A small self-supervised image encoder, trained from scratch: activation relu.
Rows from block 3 of a small self-supervised image encoder, named by matrix and row number. Rows with one number belong to one channel. Each number is 500 + 40 x the weight over its row's rms, rounded and kept within 0 to 999. All counts start at 0. Numbers have three digits each.
After each channel's rows are labels from the 100 images, of 14976, where the channel reaches its highest value: "place" is the part of the image that holds the peak. Only what is clearly more common there than usual is listed. The data: photos with spoken descriptions (Open Images, Localized Narratives). In brackets: how many of the 100.
# r30: branch 2 reduce pointwise conv (model.blocks.3.r3.0.weight, 40x96x1x1), inputs 0-95
# b30: branch 2 3x3 conv (model.blocks.3.b3.0.weight, 60x40x3x3, transposed, each kernel summed), outputs 0-59

r30.4:444516476464494551437531547574495522487431408395469450465484449450485465483421469507495472467547495504524452545497515496502479472516465573442548447478495466494461578484485509504446464493487488547531537528458504530498467483541474469494558559517518526598500440537531565492535479445534548511
b30.4:553540566535563499474506545552466534540504553565534501455465608487493517510511521570520497510474551531532475465451548465486478485497459480570568546523523529461467427486480490541446
place: top right (33)

r30.10:452543542499543493506515577492526522498471559415449457500452481479464473435542497446511548513462539493527438577557515484483459504540511499480543429511433550432525505478493537558462495459468524537436569539439465559510456539472522407477501517479529441464537566440451472501499511484519521469
b30.10:493446466546445482441451554511442518539595498516508441526443539472438449506520443507514511504445520553414459477601505497539549498532498527522521418493508513509486515533492486514533
place: top centre (33); top right (27)

r30.29:452502575503473517460489610513474523551531549513491489471527553493472446480516479451545471466507539512464588530484507469518501645475502510527492480496490496461539513486521466538689472457476501513485531503476496536512469451538486499519487529585501492462531471498512496481523482509531554524
b30.29:574413521485575453453497498530539456505510465451482566506465581448448532480451493469508521505501465520418501500572469489555491540528572467494559470521511435481495501535439492501509
place: top right (36)

r30.23:474436504471420423492553559455490464484570513540462590503609534488470565496500527469453505457530462507470509521470513526462526524557488543488530568487496445544470466563527459495588450476483521493500498535455493477507461499530472422502578459525464473462457470464545511486497489433486430496
b30.23:526485464515529487437490546505469534530553484455483520450527457443498507451480513480419472548570577569507497495503550528473441467502473493490551483474516481430480436522508532406414
place: top left (30)

r30.16:413530496529455443452546533532490437503473548520466497532394567565500473504491530445534481502454444549438476501544568508482506477479512481511533437531572479520552462507420555543489467484506500445482515514480555461512523469478481494476511549449465509460548503447482432457464516589544531450
b30.16:458495524500504487519515537463501585420455444474494414484523470459443425479483452529522530501501488544484524530469487568512550507518554490418447465466472521474536441576449527485545
place: top centre (28)

r30.39:479497471471490526470478555542508441508465485456578527443614448494498451475514476561504395470498494509475433475461549520481447460560544539493475561473587497555549504451519423510461492464511486410490480483553567506510492533533473509527467567478528466533553493464517542467484521480544514476
b30.39:560541535517529515511533484544514478497506540449500417393519522457416524556451492532493498493497508566506471538485519485488397533460441494453469574478457458531499436505504513508458
place: top right (26)

r30.28:441474472447456499520522549484518494547452449398464515527532465518496525526495499486592472543521520496433460496560540526494522646523483440528437525593476509512568499508451461466585528488528483515503588561450473517457527478504501473527503460520544466510456478510486535481482450499523507500
b30.28:504398500523492516410511537571509495519518486496493515451461628512517495530523485528484487474507477492494459446498529459559442467515511470491482456448523433493439467538455496459412
place: top left (25)