A small self-supervised image encoder, trained from scratch: 32-pixel images, normuon at rate 0.0076.
Rows from block 6 of a small self-supervised image encoder, named by matrix and row number. Rows with one number belong to one channel. Each number is 500 + 40 x the weight over its row's rms, rounded and kept within 0 to 999. All counts start at 0. Numbers have three digits each. After the name is the row's rms in percent of the matrix's.
Before each channel's rows are labels from the 100 images, of 14976, where the channel reaches its highest value: "patch colour" is the nearest of a few named colours to the mean colour under the peak. Only what is clearly more common there than usual is listed. The data: photos with spoken descriptions (Open Images, Localized Narratives). In brackets: how many of the 100, against the usual share in percent.
# r30: branch 2 reduce pointwise conv (model.blocks.6.r3.0.weight, 72x160x1x1), inputs 0-159
# b30: branch 2 3x3 conv (model.blocks.6.b3.0.weight, 108x72x3x3, transposed, each kernel summed), outputs 0-107

patch colour: pink (25 vs 9.2)
r30.23 104:437492523541482553443615491555547446491549502444462532480468629420484480556478470418567559524460543602466546472493453487575445499545492515500537454461543562475467463471538508480543531521468494508516441517528498557436453530525531606471438506563421449590465518446534543490460485431502511476500488446486483482476499490491518527477519499515461512548477519525474497448474525536519558472462495497469492481509528521521521507528513524465447440484502439500552545509480495509499496464512500
b30.23 114:501442568492468541553521534470480451439505419495516513404432456485472424396428492521514510481476514552484505501556566442449515530495459429427498429454499490454541525460488521480455484515444521500473502527501519524452519458527408495495510525428502419445486472497446546578471530477496530525447506468493508507494492499516526505

patch colour: black (100 vs 13.7)
r30.21 104:516500623516485421462521517537446514523521476510505444495480520477507565522453487545478475519543515466586527505511489450486474448414456477528505535431614447526545558503478563440542542505552547552475473480473483544489519471487615487488461501435523502474519575552662535494540516469524501508526557485477538518477502538528468504474478511425586477470547521485528533534514506500502535503505500468474493571504501522490534513479437503497468515485479610515478468510508527489492461545544487
b30.21 090:482490520482431448549493611531490488482539491507509458499526525474488520510469457464486504530492462546511491463442508462494485494453474518516549501502474443548466456433409467481499439559559518481456447394557531478437517490472531475484437526504555423485511454408537569534512460539437424486505461440485502486516452491471509438

patch colour: pink (34 vs 9.2)
r30.55 108:495505475446461402505508465473484469422512550573482420484520531496485506523574434513387502561457422486426439497522581617453510517510478553492463509521487496489546453471543469431504449459479474519463520463462527432547537511592426462491453475465501504457514452475524493503500426492429470527464467503529472480515499473501521448475501519450506460510562480521518482463544534502511521466524490488520472510523517510542468512532471465516488458472502562532520467499522472470639508510531423
b30.55 116:515549437470495448521483501488410486561480577477472490484492555471482485522461497475506435510488498449426491482470496475544538538489534469519547509536489489488475548502524453481507450451387463562424512483516476564527509479505500480463533548504481503472491464579521499540483518491490558519406570462416484487534507416416445423

patch colour: black (100 vs 13.7)
r30.45 097:463549555564524495469500461477456508502451424448489505474499522523509452530586503503582519558473516560504440502561531479446470525491526476497466518468466559534492549488532561482445485514552547432405633509522541509513478516525456434562488518483489512435486575481455476524583439483463494580486544465490537511517554578580504524511533515493525547497523467540505549569544556522508572525522549546498545506455539471530565575548514441500496470491516468488530515500486452516500485525470495
b30.45 090:479514476553434449506491536533435499487532448431511497436542536445458502427444483518536524528476491513497487459409480451395486471434526480573502540482461508480481445480452486452520482562483547471503446464484472572497449457531535468548435460440578468512513462525512447497527506509502483406479477466471474425520487493528498552

patch colour: pink (48 vs 9.2)
r30.38 096:487493431541529507469470521477512579464422531554505479481485502519483574525466405466538458499466494472452513530551502374487533475463456547478457500500486487517499469544504512474484436536523505464440450430509483481462485526499445460462359436485478513453528536468488395447527530428505501512483449425499465522482538459504488481527504519498468500523540475516487478481493465490494453438499489495503524518458491512465478524541474430490353472516528480437470468469553467525454511478604495
b30.38 114:551529463484502512523460458454474495537482512486446496486486523499445458500493469439460514517459452495465456397549513491446483490471500486534475525513440477463519479556508397419518489499478516496495432506464495584503569522496517497490488545486469479488470385519461490546511446554465514518439585548424492500471501511393416466

patch colour: pink (31 vs 9.2)
r30.60 095:483376489410535522470496524537493483467521491551448478471506496424530423449457470520441503461544437385428567418467484467552433428530514521398478445546544545467488443478505479439521528507471522603436505505454504482504440470522478490494496533464443504509450454500459531485531512478529539484485465503503459487472467481485434487587481508468483480510499517505485444480439456491479488506561472514500534473559499469463485460480477512523430508448422463495458477491483467516471466525441492
b30.60 098:492537470534501550580442501473475489513497450481518455446448519457508467509479459468537469461507476507391454420497509469491492444500501476448557511528523507454505509534518465459525545499463504530486454447455442535514573583487486458525471577459501527505438419521477483561556457524507515517385524500459441451489518528421449515

patch colour: black (100 vs 13.7)
r30.52 105:469501467454416540530446535519525415514520491479483458539432495455414528438607524554525514475513440520445530446507528522496511511471522464485512530459459476510562492476486519549521439506518510467536464455510480526466496526531549486533508444439464477516516520532529556498505476548526472505547440438476541516497558512508492585508534516502580526561578549500526515532550485478530537488539524564502574508560513511486538572544455502554472518486509462497555450538598600499526511555608505
b30.52 098:486540492456451456562455563606478544524441535547506423511527538457488433449478506493557512516475536487512578521423508445469543493487525485582588480527480490504486445507463541532500464521510537511494523476536482483509473467484462484529455529462519507481450422486549483463438447532458450413512424436445496500535470519492448498

patch colour: black (58 vs 13.7)
r30.54 097:602560493571478570526456452394499425451457456559580487510546549456440478490354538491494593591524538495562417505439428564393485546464550503526550481530492462476506511487488524529508464512528491483519486522490524516537469470498496554490491478512417525469497526456530553559483427491474452524494507428476484505484493472512501510529496502499520497459501510516444482527482484429532516482505495487457500502489524539472468533550491534491515525552475550495464478481460506500562471502490441
b30.54 106:494514505455500494479439503487439436477493531429498479509463571439483474451501511557506454482539429473565536493462490449451531428510457462605430515444533483475434553572493525531524494526479466511495414461498499508486561523502370494545554522506542449472432486536470539528499461542539495495487507542472459478511504496456540468

patch colour: pink (26 vs 9.2)
r30.10 101:496510439497458474585505499447536485498445584455552467462447502482503454535397366456420509459530440545467496482532571549531543521452546509412592494551497448524496552469492490434503476520530452533496488509495483461474491522481500400544512458438528523410504528442588463542455497456437509473530424511491496457516501501488477517534482487483458471518557482535478517478515539505509515525546490507527517507488462487466485534511517516493405440463528554501531514534569534530521476501510460
b30.10 107:583517498469468527520451465526460459598473468478502407445470605495498429551488517505499444502471415512492465525537507466530499461514572510514522498499529505514511581491491456477448510491441531509564460494466502523533467502495521552448516571547494493548484401510453550490481492512483482546406539510408502553553479512483488496

patch colour: grey (61 vs 34.9)
r30.50 102:527561523456431512503547490486533448516569571626463390477622493487547452420409424478491524547522438502575452492491467508541552519495515491511480531458520485481502471525512483519515506532472522464547452528460476518494531563483528517462526494532531454515547584464477474498539526528528407456580473461504501467561513466504533506501466454494446422483530460456477470462499496479480496548487463494477514506482467474481512488471460463506457541521467510534454409538509476526511438570548475
b30.50 109:485505473535491491484449490463458411482513498586494453445517492574477548494444510382455509442486436466474497409458487528537506503485529504608461473454497462518437542552538515514531559473429457533543519494492509519501526549504471477488467450482460515488475517435471431483524461534429447459520496525502424533452497464461498478

patch colour: grey (69 vs 34.9)
r30.63 097:488571557534436444457490499430444513357491589558498468518500488530519539498485482505511548503393450434531517501508543555476554529557468453455503475488539480552481485527530481547533503554529510522541511551467646528488438549528496501522477475476446471548474604504456505538446523555500542432503501535551479461537492536508497490501545541508492527472467469505531508518480482478533487512505547480512450485499503524479529479528516522527502493469509381521494529459438469518591459512468457
b30.63 106:526484565433496506520431448550538443548478478481508497424529536496458507451388533447505538450521504550517432528452495529552505509532533434634482499477535476458405594506525530459515503447460480491468517484504504506491526519586496501583540478508478477524488502510485436461491465453480508496486509469456534447501487528507493445

patch colour: white (47 vs 6.3); pink (31 vs 9.2)
r30.64 101:554506415590509432527528482483496460409433523502458477470533517508541470543503490424514469644462521447506458471508509525452545454486482485508517571510546546502462488517525522460516404484435506541478411507461536492492498378565514493557462517503561510444509526541542513509469531580427564435533482520529505489546495500507497515566479469407472517490486507495479503551496501493477492552514492514465515511519491526509521463478516468551454530479517501443516471502553576529561557453474478
b30.64 111:530493473480531533537533539520394457559473529461469451478492540494459451526501495491484464498445528514456454498518549474498436397523550483512459551499553528448516528507527381470497517518512483511476486434527490584501518499560500542546520549482536499479453417521476527529589501510474505579491482466410470487552536506534425520

patch colour: white (42 vs 6.3)
r30.46 106:466478529575455493557638522523584528479462508557514535473385649528445485547570479482589505418510480522477588462548486493487464475572505518465513494519457468548548566593535535499481522502480514474568499463490461479548543561496508456516593525487478504464548502522567523574499506536502502582477474509472535493538458487502470531499483521472491536479480520509499503445535457490503493552515472515557511459495475525466462503490530529501548518549505524524518542521507557480521499477496508
b30.46 102:570497603493583533491521479473495528479499468457563496448459459556504379507518431489513466547507483530536531459558609479466512451555487520449452509438550491534534505473476539454483471432469501525474471554497460495501416466530514529498481462439466440513505461525476522475459468482541439530471530505462488538479526462554531464

patch colour: black (100 vs 13.7)
r30.67 102:455509444557461561465483525519496430553492522543450429450483470535483450502495397453492399555528592581527461482485444524502505511495497490412470497490539466549508431488471477584554471538527519520508441518496505497530496449548519552421479497580435583483457521457448504501467469485496520408411445504555525517467560569513494526521530514474501565519539536532478533549530526538575501466476545507482505519518535502554499531510469484489486444486501537508527474538544501519578493475499493
b30.67 092:537475457589440464519559550496487480518468493535463536480510513466510488461562530499530432463428498473485495520557549411473465479412466496551475529472453496446454511473466477454476503508490531474494378423478529554510476468472446547519434565480522507531460445503406470515573489476545501483497522477430489484479492499435479495

patch colour: black (95 vs 13.7)
r30.32 103:517524524489476572519522418471519376540516518448557484558656443508476511493496475530520490385376540492542496522490432439471437474589510565516535464489558488488485464490466550560496528465485482514461498519554477502536492448380510485432439531446539523554477486465449502496522495458407498476484471517453504486461505483477530488505546487556486455509505495471520535453473517509485495536525481473490507489495511547520438496496510491521509510517512483522459442512490540458489453501439506
b30.32 101:475569509423468499454450450459563488488490553549493462453512504519499453504503483450554480518446514495473458489452524541490508459454496528532493468481498543538471469467518541500601633485471454553456556527464480499468468471415485431542526522439499500520480530481411539574575483581519511488468466497471479459458487491534543495

patch colour: white (68 vs 6.3)
r30.48 099:489477501493516440568512475453528534542504486649485470504521554525533498452545550498580529515419462577500478489463425486497487510496512514497469465475483478510493455443456464613469475511473559515438496493477536528514498481479476437538594463485447476641517484544507453460458429547435464483489436498476509488582510452482482537515496482553487497484546485484503490527521509514473491626483499525523479498510505495539510518460530537509450490455493510522562448498507490516610492541512504
b30.48 104:482502497554470530476526509470496535495523497522528494474483489519453494504587473427559443434487512579488471441462617513516502449484520458556431421521511502471493483502507531518514525457528448503484530478459491506399437563429492504412534527432432463523438540485507479466536524485542488521502505548478411556501524472437515521

patch colour: white (29 vs 6.3)
r30.42 101:528587524538471465554545438465470437441509531484483402486555538490519490482480447468527536468454544530406437515616591593496471475603481556512543506453590460465513532471480490476488483510493480446462446526445480510396491405423506491559493456429526471571451467474505496488485512520471454537504533472465469448493478489508476486533480508477502453484499522508494508515479487496510448564521457502509534492529508503491535555466446500493475506510520513503481421470448529490533508448442481
b30.42 105:526488497501528432524511486534527448553484520513503466514465555509472465561503487490493458449484420449513483475507467454557514491463540514559509437499457489548463565529507422450490563518447484520558540503465543502517461539476481557378494542486415479543516474496490448493460536586486486499461484478412460618549479512490538514

patch colour: white (25 vs 6.3)
r30.9 101:484559483526535497506527468463469490529495497699514459526479497536520533510532467460584491587491477593532545482577522569459568561530501537534521532561692497518511533498459495501485473496469442557543538505509453473473520480494494462501562482459515521425494512518501450544481500437522494593472490510525495487496549510456486485548472481486476542482525528487496511496496473483472569546500500511485514524535473515499497511513510472523464471506496558474518521480517593520462477526494545
b30.9 135:522464428508534452475458458498414426569483529463483420501553521515489510587438545471518445488516501473517482497469434461504509442528579503497495448448518482509534506514500457546506536473385442495529483520487540442527513482497530518469482519518397504561486433460519390496475474471496534510485474528418499523515546462499512488