A small self-supervised image encoder, trained from scratch.
Data: trained on photos with spoken descriptions (Open Images, Localized Narratives), 8.6 epochs.
Rows from block 3, named by matrix and row number. Rows with one number belong to one channel. Each number is 200 + 30 x the weight over the matrix's rms, rounded and kept within 0 to 999. All counts start at 0.
# r30: branch 2 reduce pointwise conv (model.blocks.3.r3.0.weight, 40x96x1x1), inputs 0-47
# b30: branch 2 3x3 conv (model.blocks.3.b3.0.weight, 60x40x3x3, transposed), outputs 0-5, a 3x3 kernel for each
r30.3,236,209,217,174,243,255,173,297,203,188,190,262,205,186,203,225,235,250,181,173,215,200,164,271,239,202,168,186,194,186,155,204,220,171,212,180,193,230,194,198,229,174,224,229,218,164,233,240
b30.3,167,178,153,208,193,190,193,164,187,203,215,226,251,237,196,221,211,223,195,174,205,229,211,158,231,226,180,227,186,194,258,180,125,219,187,160,215,211,196,165,170,274,226,205,207,217,171,164,192,207,177,206,225,235
r30.4,157,212,181,172,196,239,152,224,236,256,196,217,190,147,130,119,177,162,173,188,161,162,189,174,187,140,176,206,196,179,175,236,196,203,218,163,234,198,212,197,202,184,179,212,173,256,156,237
b30.4,193,210,202,203,220,216,226,227,225,229,222,183,226,184,232,224,210,181,225,248,228,238,181,225,239,179,192,225,210,222,189,197,222,177,210,229,214,176,188,249,236,210,211,250,213,175,206,184,238,162,228,266,162,176
r30.5,172,204,231,216,179,196,216,227,199,218,198,233,201,186,183,195,229,284,274,183,216,234,240,217,214,186,183,186,230,240,153,255,231,175,192,208,178,178,282,195,190,234,209,203,255,192,177,189
b30.5,204,210,191,220,228,204,215,204,217,177,198,194,171,186,220,183,175,220,218,208,178,165,221,231,204,159,212,285,176,206,244,235,163,244,241,213,193,190,170,228,189,217,230,179,195,180,271,196,175,175,238,199,194,226
r30.6,151,209,172,192,152,163,209,162,258,217,180,237,169,187,207,177,156,171,214,192,188,224,152,163,197,193,169,203,256,226,160,215,209,180,154,287,156,165,193,220,232,186,236,201,212,178,244,222
b30.6,221,247,208,245,246,182,226,245,224,123,185,193,214,169,200,204,179,231,189,223,232,195,173,236,201,212,209,176,231,203,193,192,171,213,179,179,203,193,151,177,242,156,164,179,153,185,164,211,236,208,228,205,181,206
r30.7,173,175,164,198,204,267,204,176,194,165,183,209,216,214,207,215,223,218,244,153,192,208,246,272,186,228,249,168,243,272,207,211,188,196,197,233,225,203,185,191,205,191,187,202,163,212,154,151
b30.7,206,150,197,193,178,235,180,174,214,161,179,221,196,222,195,211,226,173,186,176,178,189,175,202,208,219,210,165,153,160,184,205,190,174,200,215,182,177,193,159,167,170,220,188,198,236,200,187,258,186,188,141,231,184
r30.8,231,207,208,201,188,164,212,140,151,158,172,185,229,238,233,171,155,150,214,191,166,216,130,138,215,125,235,182,298,183,247,213,217,201,180,163,175,222,231,221,171,264,218,193,186,212,173,151
b30.8,213,205,249,209,195,201,171,156,220,131,199,211,182,173,196,173,184,214,199,241,231,178,168,223,138,220,219,197,171,191,176,210,249,215,215,223,200,189,182,221,236,186,197,209,162,225,233,207,233,227,245,183,195,199
r30.9,193,156,228,157,181,212,257,174,233,219,221,180,272,181,268,192,216,245,247,172,210,216,205,206,220,194,181,234,206,190,207,262,188,196,187,164,202,209,238,189,181,182,160,235,111,217,169,209
b30.9,161,161,215,158,175,193,217,222,236,195,241,201,185,150,237,204,236,200,231,140,160,218,188,222,187,209,201,235,227,220,217,240,214,193,205,186,179,198,189,199,217,220,215,191,207,138,203,196,217,186,205,217,234,184
r30.10,162,234,233,199,234,194,205,211,261,194,220,217,199,177,246,133,160,166,200,162,185,183,172,179,149,233,198,157,209,238,210,170,231,194,221,151,260,245,212,188,187,168,203,231,208,199,185,234
b30.10,214,236,247,176,192,248,185,119,168,184,166,196,174,176,207,200,181,197,207,197,185,229,195,224,128,188,171,210,219,225,183,241,258,169,192,205,165,248,194,191,256,203,143,156,123,185,186,193,213,212,210,200,161,198
r30.11,180,219,195,154,149,244,184,169,126,209,154,219,158,165,154,182,206,199,194,175,213,226,198,217,239,230,233,241,195,204,249,210,214,249,201,212,176,214,184,200,234,214,149,185,161,158,212,183
b30.11,166,195,214,187,237,265,198,195,201,176,179,178,214,192,202,222,228,220,179,214,202,178,217,253,216,236,189,181,197,221,216,234,198,219,205,191,176,199,174,205,234,174,196,168,192,211,177,176,242,160,214,193,205,225
r30.12,177,201,110,158,176,219,191,215,219,190,211,217,213,269,227,221,184,214,226,227,171,192,189,229,182,199,186,254,234,216,188,222,205,224,168,224,163,197,201,218,196,222,240,214,205,196,147,175
b30.12,188,157,142,202,207,175,208,197,190,196,199,165,222,232,151,177,176,162,188,159,201,203,212,233,247,180,182,188,182,190,223,226,199,249,192,189,178,181,168,189,182,229,209,207,212,264,182,196,166,220,255,176,242,246
r30.13,206,206,192,181,223,214,204,190,251,213,196,197,148,196,174,98,214,180,199,203,192,207,275,193,160,200,209,131,184,188,196,158,163,128,199,163,171,148,173,195,177,181,164,177,173,211,214,169
b30.13,214,258,212,176,210,230,164,186,189,169,226,227,201,196,230,205,209,202,224,213,221,215,157,196,221,156,165,194,199,195,176,201,200,208,191,198,208,194,184,187,181,171,211,211,197,225,165,227,207,169,214,223,188,199
r30.14,233,214,232,264,207,214,159,215,209,166,180,197,196,187,207,171,178,156,230,184,170,207,186,116,220,185,214,179,222,163,235,229,178,179,172,159,215,220,209,220,160,183,217,173,194,204,141,149
b30.14,203,232,224,177,213,212,139,123,149,173,246,251,212,201,190,190,177,208,198,202,242,178,181,245,150,207,240,193,199,223,159,194,229,220,218,217,158,224,235,194,243,234,143,168,174,178,245,233,194,188,218,183,172,174
r30.15,152,182,183,153,167,241,215,163,201,188,210,176,186,208,259,137,198,121,143,222,186,271,189,190,219,136,232,271,182,169,160,196,207,164,188,220,191,251,212,155,195,196,134,177,191,187,226,183
b30.15,145,200,170,168,227,228,157,174,173,173,152,201,221,163,189,213,212,193,187,202,191,190,170,254,231,170,173,184,224,225,212,220,210,220,179,188,198,193,175,159,200,176,189,186,205,220,149,216,225,180,236,184,250,237
r30.16,136,222,197,221,167,159,165,234,224,223,192,154,202,180,235,214,175,197,224,123,249,247,200,180,203,193,222,160,225,186,201,166,159,236,155,183,201,232,249,206,187,204,183,184,209,186,208,224
b30.16,194,228,197,193,226,193,179,142,145,228,216,158,181,197,205,199,190,214,211,203,160,262,210,178,165,232,236,205,204,209,173,190,182,208,222,208,220,208,223,231,212,228,191,137,161,202,220,201,170,220,187,213,170,187
r30.17,192,251,180,278,253,220,259,171,248,198,206,176,250,217,162,175,182,225,246,189,151,190,152,192,187,213,161,139,165,212,180,189,222,213,210,231,188,148,181,211,211,216,210,177,156,207,211,201
b30.17,218,193,176,236,188,188,213,180,240,131,207,256,144,160,274,157,175,177,191,202,186,172,188,263,159,234,243,236,170,172,282,183,176,300,222,220,180,200,171,171,195,171,147,182,155,196,199,208,200,214,180,159,163,176
r30.18,211,195,221,196,176,164,202,206,230,227,189,201,194,172,203,232,131,196,193,176,219,257,175,208,173,211,184,198,241,133,196,165,183,168,215,208,192,154,174,197,197,195,182,223,158,180,151,231
b30.18,200,244,234,174,208,210,183,187,207,208,194,206,189,164,207,212,180,194,217,211,242,184,170,219,214,180,158,222,214,217,161,233,241,148,173,199,194,182,182,210,237,179,206,226,199,192,194,156,193,208,215,239,202,184
r30.19,225,203,213,178,215,198,174,245,219,172,171,203,176,238,219,205,271,205,178,205,153,189,232,208,171,219,183,193,187,196,215,166,235,259,212,164,239,172,156,247,261,205,194,231,215,216,229,213
b30.19,218,209,160,191,215,198,195,207,179,174,168,205,205,222,182,168,188,165,187,206,207,194,213,168,208,166,189,181,140,237,200,157,165,206,171,164,200,190,188,186,165,192,196,187,175,230,162,190,202,275,184,189,204,165
r30.20,161,178,189,193,182,218,158,199,156,181,173,173,165,204,230,257,246,281,180,221,203,156,257,211,228,160,198,171,177,258,192,184,218,186,182,181,210,213,191,195,239,179,226,249,254,208,233,209
b30.20,201,219,169,165,242,193,176,195,179,189,135,211,215,188,156,221,195,166,220,234,212,204,244,185,239,175,170,230,178,248,201,174,132,213,166,134,215,234,215,212,186,202,186,201,231,194,176,183,216,231,189,195,152,188
r30.21,186,198,160,300,227,190,240,168,218,211,207,202,211,199,220,203,184,210,267,240,251,197,199,224,237,175,170,177,191,199,172,209,184,223,215,152,204,175,215,229,182,134,226,230,196,186,227,185
b30.21,194,198,164,205,236,191,190,170,169,190,234,236,197,181,220,158,184,192,220,191,248,162,178,262,184,184,209,211,168,195,251,162,146,292,272,249,211,211,200,206,204,192,151,181,175,168,270,211,226,189,208,226,141,209
r30.22,265,195,175,201,173,225,157,175,183,215,267,162,215,198,193,175,184,216,196,169,229,233,180,171,202,178,204,225,242,172,201,231,207,190,204,211,192,270,214,251,178,186,172,216,205,196,246,237
b30.22,129,166,190,179,91,178,189,113,182,141,204,187,185,201,224,170,197,220,206,195,244,177,206,194,186,246,194,224,185,202,237,188,222,266,205,211,222,206,178,239,207,197,236,183,181,177,232,151,212,148,190,201,194,238
r30.23,179,150,203,177,137,140,194,241,246,165,192,172,188,254,210,232,170,270,203,285,226,190,176,251,197,200,221,176,163,204,167,224,171,206,177,207,216,177,210,221,171,221,219,245,191,233,191,223
b30.23,221,161,196,188,162,192,212,259,273,206,189,164,174,222,205,228,181,192,172,202,179,212,151,182,188,221,201,239,176,230,221,193,195,198,199,186,144,184,212,153,254,262,198,235,233,169,204,191,163,184,254,201,200,201
r30.24,208,179,226,213,213,208,179,225,189,201,213,187,185,211,217,179,223,193,180,202,193,204,208,164,202,174,209,180,216,170,182,186,226,204,226,176,183,246,189,162,179,168,353,188,180,215,180,206
b30.24,241,173,169,197,169,200,287,263,249,221,208,188,187,217,212,195,199,151,154,272,294,97,249,330,156,201,274,139,161,202,174,147,132,213,227,170,176,203,199,188,264,263,189,236,228,170,218,175,167,263,163,163,219,191
r30.25,180,167,213,220,212,217,193,242,225,240,162,168,255,290,215,162,283,191,157,224,268,210,234,227,198,201,210,181,195,122,209,193,183,293,212,239,169,185,224,162,192,209,173,180,158,216,181,220
b30.25,232,181,183,239,173,205,228,183,194,228,162,220,205,257,117,183,228,135,177,237,178,153,192,151,196,202,205,203,137,168,217,127,176,234,164,136,185,149,239,150,162,231,203,214,238,216,254,166,199,230,147,199,186,199
r30.26,215,188,160,291,202,204,185,191,241,191,223,189,191,179,220,193,214,232,219,138,271,205,204,212,172,199,199,212,164,201,206,204,182,166,199,192,212,217,263,234,233,210,190,176,176,209,168,220
b30.26,200,182,147,182,166,180,212,204,194,165,184,218,183,222,209,200,192,218,214,190,206,158,173,229,154,226,257,229,145,206,222,175,149,252,270,195,192,220,218,226,166,214,185,204,190,212,257,174,235,153,195,217,189,213
r30.27,207,203,148,219,179,153,202,192,161,155,252,221,176,229,213,167,209,158,195,172,303,265,209,145,229,173,227,156,193,181,183,207,224,178,181,216,203,183,248,202,202,194,221,193,204,188,245,167
b30.27,183,196,187,207,173,160,195,193,205,188,249,154,196,223,188,207,222,212,167,205,207,210,184,210,189,215,216,185,209,170,188,177,128,261,260,189,244,228,191,189,161,188,177,188,163,249,188,191,193,178,196,190,240,229
r30.28,154,180,179,159,166,199,216,217,238,188,214,195,236,163,160,121,172,212,221,225,173,214,197,219,220,196,200,190,271,178,233,216,216,197,148,169,197,246,231,220,195,217,313,218,187,153,222,151
b30.28,197,168,172,177,176,183,230,262,244,153,189,170,171,162,215,154,175,185,127,237,233,161,224,230,187,184,214,184,192,212,232,249,152,198,241,193,161,217,188,187,263,222,169,192,185,136,249,215,178,222,213,179,237,206
r30.29,162,202,258,203,179,213,169,192,286,210,180,218,240,224,238,210,193,191,177,221,241,195,178,157,184,213,184,161,235,178,173,206,231,209,172,269,224,188,206,176,214,201,313,181,202,208,221,194
b30.29,290,196,150,286,191,192,248,223,239,188,147,184,141,164,199,177,150,196,119,243,256,118,202,295,151,218,259,149,207,226,188,203,155,228,236,165,228,243,198,165,281,266,180,207,252,185,196,151,150,239,169,164,215,192
r30.30,228,196,187,217,200,266,170,200,212,185,214,182,193,238,217,211,215,240,182,289,182,187,299,208,202,171,186,156,198,193,202,190,235,220,179,211,252,227,183,162,215,149,186,158,219,177,204,236
b30.30,175,178,203,180,195,213,158,138,199,178,185,197,207,288,133,212,263,133,164,159,186,160,197,158,233,239,182,203,224,212,168,179,176,190,176,180,216,181,229,212,165,243,220,173,197,178,157,133,176,212,169,196,222,187
r30.31,225,219,166,197,192,196,172,155,222,239,173,237,156,156,229,212,200,244,185,173,230,238,165,194,182,168,160,189,156,178,158,201,184,163,156,160,201,169,233,174,199,156,249,250,206,171,176,157
b30.31,214,219,177,184,230,175,201,184,154,204,225,197,222,184,187,202,179,190,246,215,235,211,156,203,218,164,187,221,185,199,167,196,203,194,200,212,205,243,226,216,284,231,153,196,182,171,215,180,200,190,204,241,179,194
r30.32,216,211,215,194,176,159,203,145,205,211,230,188,202,163,220,185,212,189,207,220,190,216,204,169,207,149,172,259,157,135,181,182,210,187,176,135,201,157,227,227,198,187,182,157,176,218,190,223
b30.32,201,226,190,227,199,184,164,136,126,218,222,213,219,184,163,173,166,189,233,190,226,185,170,232,218,185,224,203,223,239,203,184,194,203,173,174,194,188,214,132,187,236,180,184,204,222,226,192,224,188,220,216,158,189
r30.33,211,216,174,207,229,235,187,136,194,196,199,175,234,223,221,221,260,149,208,156,209,176,224,216,244,218,220,215,177,240,220,200,207,180,151,187,214,158,165,233,261,204,240,238,252,180,273,190
b30.33,191,202,149,225,229,200,202,189,210,156,177,247,202,206,206,219,231,167,192,178,213,205,184,194,186,204,207,153,150,193,184,207,152,231,232,173,189,206,193,170,152,154,180,191,175,207,155,218,220,230,196,164,190,197